A small masked image model, trained from scratch.
Model: 6.8M parameters, 48-pixel images, encoder arch vit, encoder norm layernorm, encoder activation gelu, encoder patch size [8, 8], encoder layers 8, encoder width 256, decoder width 128, decoder layers 2.
Training: muon at rate 0.016, batches of 128.
Rows from block 3 of the encoder of a small masked image model, named by matrix and row number. Rows with one number belong to one neuron. Each number is 128 + 24 x the weight over its row's rms, rounded and kept within 0 to 255. All counts start at 0. Numbers have three digits each. After the name is the row's rms in percent of the matrix's.
Before each neuron's rows are labels from the 100 images, of 14976, where the neuron reaches its highest value: "top examples" is what is common among them; "peak at" is the part of the image that holds the peak. Only what is clearly more common there than usual is listed. The data: microscope photos of single blood and bone marrow cells. In brackets: how many of the 100, against the usual share in percent.
# fc1: MLP up (encoder.blocks.3.mlp.fc1.weight, 1024x256), inputs 128-255
# fc2: MLP down (encoder.blocks.3.mlp.fc2.weight, 256x1024, transposed), outputs 128-255

top examples: smear: peripheral blood (72 vs 16.2); cell type: segmented neutrophil (59 vs 20)
peak at: centre (73 vs 11.1)
fc1.240 087:130109176132136106114150096110115126127138107149130178128173121116147157116172107155120114157113151166126110087150127165140100122150141122094153154123100117109152123146122135164095165130162098124122129101108137128137120134128140122157122132072151100126142082104137112126138157134141135102126120147119145142117090186151126113103118149111133106115118074140111111131088115127149151106126
fc2.240 088:140135143140156139157095105140130147110118170131113132152159121081141145167125108119136128099170125094112129135138132104142140097108114140156110109112129155111145100139080100114132125109141148120090160132172139111080150126138190119134067116143113143106111133145121128105126118127108130142154122122085073137149138084137168125164148086103092123146129152111163104111161170124143133141127

top examples: cell type: eosinophil (40 vs 4.2)
peak at: centre (32 vs 11.1)
fc1.433 096:133095122132095145135107164107124112148168118112158082153131126151070173141140139140145124093138147110114088120146135167140123141144172155098142128098154121133140114121119144136109090110154137120134156136137103150107125110107112125124131171149132120153088175107085139137117183156129119114181132174104177101121093134132119106146091129073154087156128142108108162132121123132105122172156
fc2.433 085:160123122105151103130141121147160145130157108141112129084150105150101151134101126135133107094120154122138112115171122131134102136117134176094102119187096117107146117099134120119092116145169106133151129132121113096130181118139115137167120072158180132092108127123168131125116105136141151139122108146145119116138120173154153128118128067105169099075128175139132160112132089111112144137130

top examples: cell type: lymphocyte (35 vs 15.3)
peak at: centre (35 vs 11.1)
fc1.618 083:103147081113115098134168120157123126096136142153140155137154175154144115098138141124122171097103154126092121131106152165138155133146093121155116112181127156126130092150084132165135138141143144126101108160147131128124131135118120106155076142128182137113116105070150138154165131127096132133112113173138150092133163173167133086119108125133118128146107191154083160100122141133129141107161
fc2.618 076:104133124117071136109131109102111157170164123134168119141126140138106140138101132136093108187101087101183151127123114106118099110161108119133140120111144140118140144176136100156098116091113119136102107117156115094114112104097138143094176106175103080142149091146142134103098160134145118159164125106089065118068157108109104128117127166109140140136154109167156123104162119132122132127087

top examples: cell type: artefact (45 vs 9.8)
peak at: centre (33 vs 11.1)
fc1.374 129:153091150138115167149108137175189152101123094114115103121089116159121122144136095123127102116141122144106110110129084114104136211102120093113119125100117139107138168094183087109151130141098153148169076128125096153125118097182115143123164121112138173109158088147160122143158100138109138159108093124138080166130134147130126077106123168180132115143157112121131149115163107090102093141149
fc2.374 123:095151086114117156159138098109083149112148123164146172152136119136135143147134112145125129142146110109150151113113174093137121120149167148189162102170109155133110122137144135155139093096125102142119144149138125132101121182132160107154161121111125085150069150098136108112123128156176148162123154144119152126138090131116168128107102064085143138081124118134153081137117114134160121118117

top examples: smear: peripheral blood (58 vs 16.2)
peak at: centre (53 vs 11.1)
fc1.143 104:106134138174170138136146115095117131086130145143145129126145113100067125131149082126096156066148130077133131122066123121137125135131112154120133142122065151110081111150129127166089151110106127138128120134104101100116126130117153122121151158117111143145117152148162106137156128149137178143111162135133155129163141146178139126164167163140129165121080126103146098084118142134113114127121
fc2.143 091:133095110154140155100116119101106125124147103184126121135142136086186155153135160108125121140129135140107105085170065125106106069128148092159154116114159085182146124125120141137094102138159075155075101118132115170152104107160168141167130140120140117157104139107101150153151151115096116094138163156083089118151116172134122120137122099156155138095110147133116133145129141150120137106117

top examples: cell type: blast (33 vs 6.1)
peak at: top centre (33 vs 11.1)
fc1.616 093:124126149132165091122119115104129160141097155135095108146141170125095150134113107164095123169086134146118143119083129177100109134137141124114116109117146107081121148100101132146095112144097135115137107140119139139081150195179126132141133106151126122150154128184168112134116092133129135113146140144135118105118091131124110144158177111120130140148120161131108165110154148100140109127144
fc2.616 090:114118117187121110154131125109112094166075103138150126113173146129131116112129103155137082131158125096146101149159121128185155126144134140095140091081139174145146084105110146130173113135121172124110145129120146125124103135090081122125166111106153139155101104126102167110101116103165102157126094116086161167151143127130151106114107121127140117170119103108122145125159087115150157112153

top examples: cell type: erythroblast (53 vs 14.3)
peak at: centre (70 vs 11.1)
fc1.583 109:107105118094161121112143083124098140153102176133146180152105106115118101081133121149178145156100148152119130104140171142110155097156088124110133180101120132122113124145110099144078100138107102118114112145102099082096108134122096111170177111140130109141162138121137158102149135095146144096111139139116106127123132117147122104163151172109147129145153128156132123133105110143124119105112
fc2.583 108:113111113140158110123148123137136165119127109146129119089140093148145142165095111135072110104155178170119140105129090134148126136105161132105086120131133161115092116119127101152115111133159117155130115094124104139152153124172117167098141149131120140112131114105125064105134113159108138115117099098090127145138115089138140129148142140103143149096124119126144125139132146078143159143114

top examples: cell type: promyelocyte (25 vs 6.4)
peak at: top centre (62 vs 11.1)
fc1.117 090:131134162126150108130118151119160123155169136100132121130080071142116117114137105136101123131148167093122185109120150115123088138131127137180116110152124117085118125124119137123093100122150167125107149070118097108140156150139113144100106153075118108091138145149130108143086121105126094077105134161120121118123089165139111138158097096139120143127129096145106076129109149178114115147079
fc2.117 090:121138146122134121126172123172105154100085163112124112114159129114097158115112127132152140143120107141128106139126101116154122127115176100143140123163144123154101093135119129153084150081162135118125098147143167097109140176139110103146149149157116105101150097122126070133102117114173153118116148139098124116133111098110128119143105127078150155119115130102173084106128179135127185163133

top examples: cell type: segmented neutrophil (74 vs 20); smear: peripheral blood (47 vs 16.2)
peak at: centre (45 vs 11.1)
fc1.324 098:149117126102135120152100102169126134089170127120098135142124125147127142148148147080152112130178134117155134124129127115118140124091168139147168129111116124102174135142139135131129173141138143101150095128148125162132111097166117113139182142148133112121125098109177140108124098110158128180140126137123112118135130144147163116102129146119167143129155126141110116116135114128114105132110
fc2.324 097:135152144111127109157146120085107116113131111129084084120155117132087122133110135135121128099106119106161156139149112130160112138135141137106121153112109149131098149148129127157144128106084102136093164160088144104122143131136144133104130142119128154146114082147079102110131155120116146061128129140137119085128137104127117149157078160144068148131116108155140075149127100147102154110118

top examples: cell type: erythroblast (49 vs 14.3)
peak at: centre (37 vs 11.1)
fc1.97 112:143170138162132130143074114128124132116122139105142147158162134096113115121090169129134134101136098137098154123092153138102141145141120085107113135118175162100147156095101155153043164128111125090138161124127157132142117103119148115136162105147120082173157141113101116094105122135052146131145168098109144137126135158140094115138106105112126151133124156116149123127097103139136099180102
fc2.97 112:112078095117124134141137085117128143094075187145135119127130132157112148105097151170136148154150133146143141090119111117142169135114126127103130118146146079105126123131162108131121130174168120152098162137111116065141138135117120193108117133129118115058155170125112188114094133116099124134108133131158151113122132123087158128126140080165140150154146103159106143114114123127102147136141

top examples: cell type: artefact (32 vs 9.8)
peak at: bottom centre (31 vs 11.1)
fc1.580 097:094129094160073126151088139108111146128136118115157134084158124118108131141158097111130088150142128141144144128113092128136119125088135098139136141105138108103142107101123077150166127115130155130122124101158135164154124124141104162098101127161117087109168149125135146121101122122138130100116147089075143124179136090076177123135127159140115154130161136143120132129146127112135145136173
fc2.580 102:096121101129102135109123129149127170073127165126097132147171149162099127134134119078142150132129108148104126113114107126085138110159156127094099141099139135127125102143134102137108111132160097148145094162113136103119160118132090136104096141116130157152134139167122171133144126094103088136123127110128146128052112149143150089131132134140106137104161115124119146114122121138117132049109

top examples: cell type: segmented neutrophil (59 vs 20); smear: peripheral blood (36 vs 16.2)
peak at: centre (40 vs 11.1); middle right (32 vs 11.1)
fc1.170 075:129138141143126149159123141103128184124160149154120129102088150135165142074162104117119170110133115113164133161120115102174104136129158152127138101108185104126093123150094102112135110128121146119144124109110179117146174121154119144116150143173116139115099143117123132110090127109126196112122137119140109091161166116099109167151081128116133116117154131091089112141137120148130129138073
fc2.170 077:157122139140112153111118137138129089168096112132125104149114111142087110204099105153141132134108143161107142082109115158099160107137109143115138120127086114140165112132151124147166173107144167096128094103131097117129148083096158095152116120105115089127156145139118124151134114131115141133166134143155131148116097124088141127098157141168112123136120118187157125115105081111136123143161

top examples: cell type: segmented neutrophil (100 vs 20); smear: peripheral blood (94 vs 16.2)
peak at: centre (93 vs 11.1)
fc1.193 111:140126139119140144085125101159121134151160136173087102139128100136111153161197099126124120097113162159158089157116124121135145176146168201163143152132138125133122097132110117168171150139149147101145140120100100126141117134124076114141122126111114116119078140102150101090083152154126160140158159112107091088109151116172122084105138109169151124123156139160135122144149138114142157140161
fc2.193 115:157132134113145122135146149129099118093144131098136126125123082126146123123106127121148087101128181085141126140162125101170167127127136152101125157089099171099066128120135138166108123134099099117114091101144131106111155108125128158152110132137106139144156145076123071124122137137130205096136138142103100115111127138102159113177143105143118106167141151165111151130127097100176156104135

top examples: cell type: erythroblast (43 vs 14.3)
peak at: centre (89 vs 11.1)
fc1.304 088:108151184121126148152140108146125116115165155144090154162136106121125115129151134123102117141112127092131091113150148203118094160119103091092116170097098106110127099112123172153115124140155129088132159144099122155152140155127115163159124159102143142101110162146125102115157137119090114152140143122141108100139147145086118102150167128116097086134083090119115072103114085111125139095122
fc2.304 089:160165153145142125145054135167128146139137085123168122129101146088146098197099094116193130121170138121093116139146089094140155141155184125169202090137165104113108112157109100090116131125113096124106133097153157137127132114146161111130099151146124170165150085128156156110106114131136135126151125137135131126152085144120124116119099120151112170132125109129125161172130133126125104136109

top examples: cell type: promyelocyte (29 vs 6.4)
peak at: middle right (76 vs 11.1)
fc1.394 077:131135065137107107110133175067123112161128102106112137168127133100148121121110156112114105146143093115111134147103104171118089099137105079117146105144164147133117102116131118114125151094143118146114126108098104102142107135138157124140121147119125080148103125140077135134092093138158134163125124096185133110105151138158116130129136132115143130130119122140151124133130146123091072147104
fc2.394 078:134195111128144138110155125158131067121115120108133179100127120094143137105124084100107132132107101127151107127117138131119128114129155099087113116129108136132158130122143119142152143113116120118187179130105115119145129118146124138137097114109128121157148155110090163114116143181126082166097124117126128152103164106129090050139129115139118114091111141143135161160137138189158125106085

top examples: cell type: plasma cell (40 vs 3.6)
peak at: centre (49 vs 11.1)
fc1.685 095:124128117131104160104123109112120113165153138106119120157127118150123093118090133068122114102092096122124098143129144129123119150140149097147140146144131098109136125075124115132129162140125167129120135153096125129125179179150148143135126176142117146096173105118114118132121136156170124113107144068150145166147158129094139154145113119115083154159100132175077172098148108098121149132122
fc2.685 091:132139144113130144105133095153152091099165121116115170128109164113102147126135124158168098157123149133133151131109166131112150135150066159175108157149143138159120139167162115084129100097122089114105094119147122143137136095158096130098138131189167111154144127099158131116133103119131147129140122163132143097126106138168080130129097150135101113122162132141151116124159127113118133118131

top examples: cell type: lymphocyte (39 vs 15.3)
peak at: middle left (42 vs 11.1)
fc1.190 106:166133135138161101114165088126123130107139140131192137139171121083095121151146158142111131086060131120088154104144137176133109133155101102131124145132130122158130076086143162140122124187131101139138095164148128153129131134119115108134125110120139104130099139167105093131089138128164123119093151154074109170172095085153125141107112118106135122146117129135107146137079152129139111180135
fc2.190 100:115135142071093116114130145134113160138129151155090139165121125119177158097184102140102106137140086109122069114161120138162107079135117136137117111149091140125115152129081122121139099116138126123150104111122140150135101180144141140150153139151137082167097120133135123147122140104113149065130097080123152095132138159100135128119139141100118113137106134141117085180098123130130121114090

top examples: cell type: eosinophil (64 vs 4.2); smear: peripheral blood (45 vs 16.2)
peak at: centre (39 vs 11.1)
fc1.587 088:097069136152135161155160119157123147119149127110138120100162132121090137105142151117142141152163159091089105104130166126101117131118158131100147112113083121165122152127162144108131111149122103159119158121135103111144188063143127130132091149134100150153120126140158129139120117135122165122113118132097136124152112116143139125118133121120134156091102132148144134085144120131137082107149
fc2.587 088:129116117139171108122135128134124153113137115112104137137099113108100147130121140125089138141148116142122177198137132099121113106146102090140142146112120058128143088102147143152116105109131128140134130168110115119103117093193104119089148107133241140108127113152120135107167119119129081117160096110163129160117152132161121118116140095138134090096119161119105132119152123178145143118128

top examples: cell type: promyelocyte (32 vs 6.4)
peak at: bottom centre (62 vs 11.1)
fc1.600 088:117157147073109108194111114151122155123153161111167150131143119127149154137140137165114128155141147136151132142158103149117135106159110149136111080107101127105162138115122107144164126113173164156122147139081120120149105116157093127164145142141101143112144124092112100160162148097140098139128154132123161166143110135140118141144140126128105153085142124158128128156150072129120145091158
fc2.600 098:082128143179131157137161138121120125134111135148116161142130121132101112118094109125142149127123134131128125113096136135142161128130115146139124148166100145124117132105130108122172074143109106146100131158128089129139132083123136130117133153139097133113080144152143133122164150095086161169108122171117116143135142152156075113114102150170149186139138123131156096125123100149112124129156

top examples: cell type: lymphocyte (35 vs 15.3)
peak at: centre (58 vs 11.1)
fc1.424 121:097085148103170121124111098115117128127135142094113087153117070137170112134127091123140118125115139130149144152121146127101132136084109159068165146116127130099125116103160119139111170115173112098105120128169128195158080143104099136138092105133153161174103138107137082111108143156147107116129108132139114107128131095106130142137117124156114109140078132149121144122150093131139146179134
fc2.424 132:194120163124090150158152109098141137089147186138097080131092146136116147165112171127115119107105140098156145128119114147143147154117134120118092100138154176130129166159124198113139052140140111142121148118134129118090119098160114138120149143132136119167125118109121084115156128125128149129097187122137126153101153153150087164112164119155143146129126140174173177128091126096139121107152

top examples: cell type: erythroblast (40 vs 14.3)
peak at: top left (32 vs 11.1)
fc1.121 119:122101158131103088185134144077130116105134111170125126162104137133126096129200110120142107131107134107138104162102138121114114125129082136111143124109139159143133101153134130134169166115124157134117140123116147158099107105102130142099120100163173109120155130174170107130161104154139136148120084118127154125130130091134138123106135128123153115133115144120152117143086120135106164085091
fc2.121 125:119135126133142135100140149154077155155139140152153177150142159085124149115093130104129095133125125109139139140101158145130140138099149073138075142154118100102067115127089141107172092178133104165116121125115113103129148105102117067099139111162106119160137127134138125135124125111127150164132136140125113160121164140089139132150124125143093121142186122143160160107131125123164154100135

top examples: cell type: erythroblast (32 vs 14.3); cell type: plasma cell (28 vs 3.6)
peak at: centre (37 vs 11.1); top centre (33 vs 11.1)
fc1.696 088:109107083137140114131134124119114148161119106107109150138135165097142150125064101143157142133157107110107148144183119134128147109130094071135137126175114120104150136149113119142112070149135113145101106124092136158117165146140120128099136086113122117101165133101152166146150123117127115115111149125105115176156111122129104128149116174186102123115097123150122128116115122127149121094130
fc2.696 082:110122144133112128119129149163098138129129118144137113079197119143120102126097134175122130084128162143128102089095107132130154166127132109125104184171121147132110133126120131142076131106093119159137100141146123130138097089135139140140127098175104119127138082154115120111102160137127173094152144123128136127112127128119112135186139138107140095129140084127117123095142101159159182142150

top examples: cell type: segmented neutrophil (55 vs 20); smear: peripheral blood (47 vs 16.2)
peak at: bottom centre (42 vs 11.1); centre (36 vs 11.1)
fc1.60 091:118137173137165157160122128168152091206121155163108152123166096126133115094114113133178138135122147120125113109133141150099119144134151107114093135106126127120124134091146111097128141121172080095087094099076126141131137151123117146136149155104138181125139108095139091098111098120158167130115134095138140109091115173117173172128109112106122158182123156122161130144115139099139133097122
fc2.60 100:133119131183096080112145100137121139072155166183128110134103156145089142126158085144164134135154100155134140124131127108100146116150140156122130146137089160088147157117109151113142155134127175124126113140151088096107109134144135117136129095166121095141116148143122128176114177140107073111148098187116114149141117135110155104129136122108138100092110091148108103125100157132159134145145

top examples: cell type: blast (30 vs 6.1)
peak at: top centre (64 vs 11.1)
fc1.702 089:133155130156155207115155123100152110126130093113139148114120126127156116116088130132126129129173107096128134152100096156135122121065115147126115107138101156125134152125154133148088145137102159096118126108132138125100133141131140134098093187195110109095139129142112142148141128122131122148115137105134130101146130152117107136138121171110156101136131118143138121103138101138099158102141
fc2.702 089:095145159132149143121128114148125108130140172161108098136144141121132154114094139135130112140161182131099124134123092181126154133130089106124095181103159136134134126108125127102110122111129149128126105132082102098145145104077154149153158111126121132114108080117126138149091113099166098130159145120081103143123093143110130117163095075113110126144115151137128113109120131106159165131154

top examples: cell type: lymphocyte (40 vs 15.3)
peak at: bottom centre (44 vs 11.1)
fc1.454 093:153150155082121109159115095144130147140108102146116143140116112076128177141158116113167121090142097108182123128154146117108091116145136139152115143127148124179170088150085129146153120131162139166132122134123166100136099146109112100114056131090145165130144122130130158099117094140105122092081127167123129110150139154097131103149118107162076150144138143115113164093121170136100143122177
fc2.454 088:102127155128149124123130148121118109150102159119126149148093088118157115132151157140170104146121097134117138092148124132116080128145150177152158119105114149128082129106126172114163070116064105093115110108152131126096132188122101107103125135119145108107088149139131137144138127105112134119125120146126128116160132101149103146178123120106143116158116075121122079144114097157141153144122

top examples: cell type: promyelocyte (29 vs 6.4)
peak at: top centre (37 vs 11.1)
fc1.100 100:116116143122161130157128104085123114129141163134121158114126100107167134106090129118120150113171127151114095094122160140136178089175076132130153164141113152123154110124141136125102123127155148157159100167104104129109108152128127126111128160179109118130152102155156171070158108096077104118096149116112143150154140117121149139118130160131176173118133141114106110135110190066156155094123
fc2.100 106:095110110133118150164169128130146199136118109139106101095124168166117176129122141121138118099131134146164125140124157104117144121144121135102115160151108101111177093135132137171114149136155134164118129115130132105174122100209130148153153108153142110066128119124144153125143145153121181137114129116119124114131114101145129146167125092132123114094142145119105162132131119082165133109150

top examples: cell type: lymphocyte (34 vs 15.3)
peak at: middle right (28 vs 11.1)
fc1.96 105:126106159113099130090119097137134125132094166122136122151085107147141139122120098093132109116148142142135155107142137099108103132118116150102122152154118147096107135114157163124157068111140142135152131137122150123147124167073185147097087097116138126143104096101101123128138111139132121140137150142125141142091165140157099124181092107100135131119096111140121147155121140138126110134109
fc2.96 106:130090148175144081119142165135147117056139143116146116111116148122120123128115101132100149146129114112125135107144136163135193144157090091125101156159153114143153098118123090103122179173103106141130196101144141088120159139153102145128144095155129126127133119128119090108102185136104132135095112076157138088135118170102138128123144106164141103142182139148138147138123136065151129169147

top examples: cell type: lymphocyte (38 vs 15.3)
peak at: top right (38 vs 11.1)
fc1.515 104:117140101072128147176127141119149124154142112130107095126141116163132083117103119127134097135106104148152107151185136093144126131140122122113158137146071142137119165147155142100111126171148139101150137154129147156125105151092160122094130097119167162182165114098108134100176126124162192126145136134152131104090095157101091126100145148123110178104132134114094141063135143108140143151147
fc2.515 097:165112137176149102121139115137091107110124146092108171160058124099129108110064143109106173094124098105155123106097121143150134149113113161123154159107133090080103099121102112153110158127139155159113109168161136116137142130160142118150137142103093101125109112145111161178108185115127135145114135081123148096112142125130155090110169134179145106115119107152163148112085142196120156125120

top examples: cell type: promyelocyte (36 vs 6.4)
peak at: centre (42 vs 11.1)
fc1.549 136:101098134111161123129170115097176143085128141124154144126111107160149126113163135107148149171104141172124102122117185116130109111157103149121143117126157143149120127146105111132099153105159136120179084140101090133151130133157150119094139135114119141134116131143127146082146105139140118132161143085119123140138128114136125114108140161125179155142122122076149131083133143107177132115099
fc2.549 144:144130164141110138153127152157111126083115115125127109138164125163125147149086141163141111088115124103126141111136136109117137133127150115108115156112121059117134106103137172187093132135142109162135108119148176118136163140165055115162125106139090110048112136120125107132102155109156137144099129131116116112133106159124127119098104118121078149156144160114140113119133144108119119140167

top examples: cell type: eosinophil (84 vs 4.2); smear: peripheral blood (35 vs 16.2)
peak at: centre (49 vs 11.1)
fc1.639 100:125124137116074104133118143164128109101130138116127118087121106117095186087139118153156111125131144068102144135111145139141108112172147144116167129158111097122147122105128124105091157145113124114143133123179131126103152062118112147121118096102100119142141160151137159146112146131088125119100120131124135132136111134123141139148166121152185073125108130157106186111147114160132091114146
fc2.639 100:150062108114105108122163104128182139101120133099113105122174139112149162105126114145109168110120128118110133138138103116139083085146114114157135105143116149173118181139171134106131122119121148116132148124178143137141133133126120161121143093136176144119147109121153193114099136101155141121168140137126159123131126139116123123116128080131155129095115086115158114116142119187099098152142

top examples: cell type: segmented neutrophil (81 vs 20); smear: peripheral blood (46 vs 16.2)
peak at: centre (44 vs 11.1); middle right (37 vs 11.1)
fc1.369 126:158133151092116105148139120113136144112117103138122094161113131100138173109110146155137128126125129132143130141139108117158104094149179153125148101128127139092125090106143143134144126134143103076109130122103099115155154124102071161150140096120142090149084188116130127118162094113155174140114131111123151106119140163160123129075136130127164094116135137132127117131149123149120119158196
fc2.369 136:102146145157126132124103098177104125148152144080106167134183126101146132132156129118156154106118143145097122112128162096182110128165144112143100141159077135089137164129168155172103150157141143118124115113141142128129164079164084157164121118140123074135142163131158119082121144124134133104122137165127145131119116117117123134164172129167165124113121116136102119163128105137151127097143

top examples: smear: peripheral blood (45 vs 16.2)
peak at: middle right (67 vs 11.1)
fc1.159 059:138087135087135122119093146101101140157125121158094177098173126121117128187143130126142151141133141148126148129102069144137102108112127130127148184113102130160121119143164105127125107105095132155180172140149149133089126122102147145123145153114076140109102116142129126105095122112105149138141123156123107120126056081142128141139150135120139127124123084093168139117107142113132103136141
fc2.159 064:123155176132105102104117136156134170147122127141149130123101135106146089139132095129126123148108114174116119137116113116165166150144146182127152121152133115149142128175117105134117110120082135125117121118184104140142134132156102073089104159147088125114139118150131141121180123138161133119143101125069090099115114141152142108132137123134096094145140087120127150128125131155199119162112

top examples: cell type: promyelocyte (34 vs 6.4)
peak at: middle right (48 vs 11.1); top right (39 vs 11.1)
fc1.758 086:140086100104111089111128135120146136130111131109136152132141143154134110116097185098091131127059098152156180143128078114147105143156131097084105115124120134108084141126138115113158108145111141160149110127090123119091109104119142134104150163147134152153162156133130143119104114152118133126108169096165182129146135101171151145141120137119143159117112103118126115126140097107152137158087
fc2.758 096:077149114122162114147134125105122160110140090151137112175153142124111096115124130109119093128133164133141159169153142101113203124102117101131118094141122115109122150123144108104125125135100137135135124135157090130132127123105120094160130098130129142124152106155141145153137121163137129118123126134119090115135080149117116132143114111174154069123180192105125169147130147158129141144151