A small masked image model, trained from scratch: 6.8M parameters, encoder width 256.
Rows from block 2 of the encoder of a small masked image model, named by matrix and row number. Rows with one number belong to one neuron. Each number is 128 + 24 x the weight over its row's rms, rounded and kept within 0 to 255. All counts start at 0. Numbers have three digits each. After the name is the row's rms in percent of the matrix's.
After each neuron's rows are labels from the 100 images, of 14976, where the neuron reaches its highest value: "strongest on" is what is common among them. Only what is clearly more common there than usual is listed. The data: microscope photos of single blood and bone marrow cells.
# fc1: MLP up (encoder.blocks.2.mlp.fc1.weight, 1024x256), inputs 0-127
# fc2: MLP down (encoder.blocks.2.mlp.fc2.weight, 256x1024, transposed), outputs 0-127

fc1.220 095:104142109132139154148139118144154122116113166162103117146147149063135103102082111122127110147145128061132181149060116128135123130115139158135108154129172116089154118136111106116124127147115164138084170130117133114126081141154153115157140080130082133121112115158138118098116121123123096097128135133125153095132132112174116122133187113095144117143132115113091127105151126141130123103138
fc2.220 103:142152094130139118108170114139162135160125154070137167116134151164115151142104139132118139139085175177140129134108151110158114127164124134111103132103089095131133114133155152134176140137133105148139119104179131129141164095107165143139105147090163119152146113108138136083099096107147141163156137092117156141127087116143160109143069161147134103104121132115127121153142121113150098133120
strongest on: cell type: lymphocyte

fc1.93 116:165191085123135167150157107123099122170135148157128097107176122140103141126161106131125140078114102115161135106128129099145147117116161119160158132147140083113142088166136113132134145136108134151120151112121148134153148107099130098154180117162099131097143104131116143113152161084118137111091128146092095097124125127111106141126158130141119098098137125134112117145121158093149147077080
fc2.93 110:101136101105123135132098120130125123129099128131116142108110157118139153137147157145134123155144124133101118132111169105130118103100123163095152119078138102129116150125145150133149104113130136114152135137151097108134121137108092155091084133147145128153096145104170118181136107144146116106124093111155178142169109101124129082092158143124129154151154121143135111103106117144141107137164
strongest on: cell type: artefact

fc1.360 084:146153073139118130140116187132129104141109156151118127146097142099156108123160130128164112120139130166122165141174105152136120150116187131087144134112085141140115108089166083150135155117139135129109095117090150177124164153105092142119143091122173108154097136079115127127155145155152175091124144108150123139093081161114148182118133156133146126141119131111085109094091137106121130149109
fc2.360 095:090108169043113136135158136127096093114099148138113107172170078112135135161126110103134140132172127103117132134101135132121151134133133097133091080134134118120154142150129116156125085183140115115098155102104149122150116111129195108127121150170135112177104112154073127094114104127136174112102151132114153130115116172116117139144133144135097106126126115161134104137174125170130123127117
strongest on: cell type: lymphocyte

fc1.535 076:104191173179125153132105153151126136132105165122129139141127146116153159149089092098070165079113133136083142098088119157094136181124155140126060159097113115133134163156144146183127124134138124157102106119134128113151138136157126153118114133079116129177151149085068133122149150127120094124131144137123117153135115104115133137116130158146084089136153153107148138088122146146111085140127
fc2.535 072:136132087115159120106183119116135128134124114139109123159095096092119115169110104142179107147102104135127158097146134088072147141107080143155121089147165110102115121126147138144150108150102167157093122092137153138116184095107145133081129108142105121118175120155140122099077146136146145113107136146138119147110125160116119136119145110145121139132171140136108122130121091119164149163153
strongest on: cell type: artefact

fc1.444 107:101156139129145121135131092127139152096106149137146104146131084143142155115132157146152116133151098131108162145109132150158096096142142115179092103105144124118139161152139146131094096127150125117138178113131159134142110127154144078117183120127165146136126110110144114121155135139142109095118122116123131165144135129122104098132094142091129106106069137114080114135111095115140137065143
fc2.444 107:097120088105135149102097171119096109166124130160132117126094137105092103145151162127130120141084104168142130154170172130139139080106156103144115182128095093120136128128111105154146124101134125125136109150098099099106170139067107129127143162158136116145075102128098155159128128116169134143114126141113152142120149149112126157118163107140136119151118169100109208098133124142139113149139
strongest on: smear: peripheral blood

fc1.49 119:147144137132153172095150121151163136151149107167160134146106140109163134100154097124126117114171159147121178145091117148159125121119143066122157148108145133078120143119113081149121097102145139150119119162092114064158110121136147108097124112107099131119173084091148107142097151128119106130124144134096144102095114135110163127096150128128100118127127130139089115173192136101115141146132
fc2.49 107:141131154181077153128144116119084105138164123105161069115120114131150155117112097116148093124120156139131096126122131146127088122136134105139107121117122172123140128134119130124135126125121113170139146099096111114130125132142094134101132174154135130160136123148130122162120147111124100109137118077119179170164103118150121151110106141161139147099135106127138154163126147188115131170147
strongest on: smear: peripheral blood

fc1.650 082:116127101187121081172146134091052128116111142126139128134145100115130152144092106143137121153150103111124117131121117141111085165148121109152103142135121103107146144099139158150087152091136126114126087132127159147121102129118123158097123139154099171111116093132128096129093161141134130159114104090118117101159167109166103141119135092130104172119136152169152145121156109119125161112161
fc2.650 086:130102097126130132155128143105159114118126144127130095145155123117086121153176132139095143146134160124114145109143142092139099138149112150158134124172086108140121103143127059144148128154148153147108108104141116149120141123146090133126138144132134125163126138133075119123137124142124137132148119122113138170124129103124078137137153176136136110124143100103103102090127123136138148165147
strongest on: smear: peripheral blood

fc1.630 088:120148151122162156127133123134143120145176140112121121098126152131148128080110132147106131096135155101076127111154145121038116117154129106153121080131167132124137152117123124100161115106105143171105129151091111111129139119104171140138152136096115094110073165088087122130150116146137147114148110151082089101099090077135129129143128123156100171145116129109095156115176111128160146115140
fc2.630 077:118128095130156132135124131134121129114135083110134129114130093123105155153126147189158108117077098142122114114124114108095125125128108143117154114124171147168084163096144112127118175105142130116135163113102156102210107113107091140154122142131136135170159113131160116179090099100120066180143117107118129110162117116118116146130154096124133122140120157143148104178138148112111141137100
strongest on: cell type: artefact

fc1.657 137:128109157093133097079126129103128147163167120109139162121145122151141135118108152124159170115143149095136126113137116135110127124115108117122154165081151097116118143129123066141161116140151146121159132095122140158141063110124123141116143112128149126123168096097151101175087157115126138141103146090149122064140138108088125138155160119165123123124141159101159132114134118152096109107129
fc2.657 130:125124138115126144105126101109138120116125092119150124175124143159094119126147146126126123137141150117093087080168105117079157129157132144175092129155108107127106155096174118145096139153149086119179129118133175098112168144120139110118119139126118122132134094199149160110133136153159135124132126147132153107141107126110102138071106089131099100133126122130144143103155122132157133124109
strongest on: smear: peripheral blood; cell type: segmented neutrophil

fc1.624 094:132164124135149113121085120180114104186154133144109119138128118098137166137147129149128138128127144136118144160088115161135100152121159124088167170080143135135130130116145102157189088127150136118144102094158116114166127137136117131132123166164125136108106154170139110101108184152103145094092152098111123141184114138129119111135109120146146104113096093120129121125103121147148078137127
fc2.624 094:124120177114142096093181130136093160139106146146154114121128108200154109123101130134154145111098140143130112142131106139111158147129105120161098137204098118145146131129089139141108100079144088129154121091148165155128133110101194149117117119133092119139098111136096150123150097091156100095132093124116128118090151164142125067098107119132131141132103111115115161145126126129138116108127
strongest on: cell type: artefact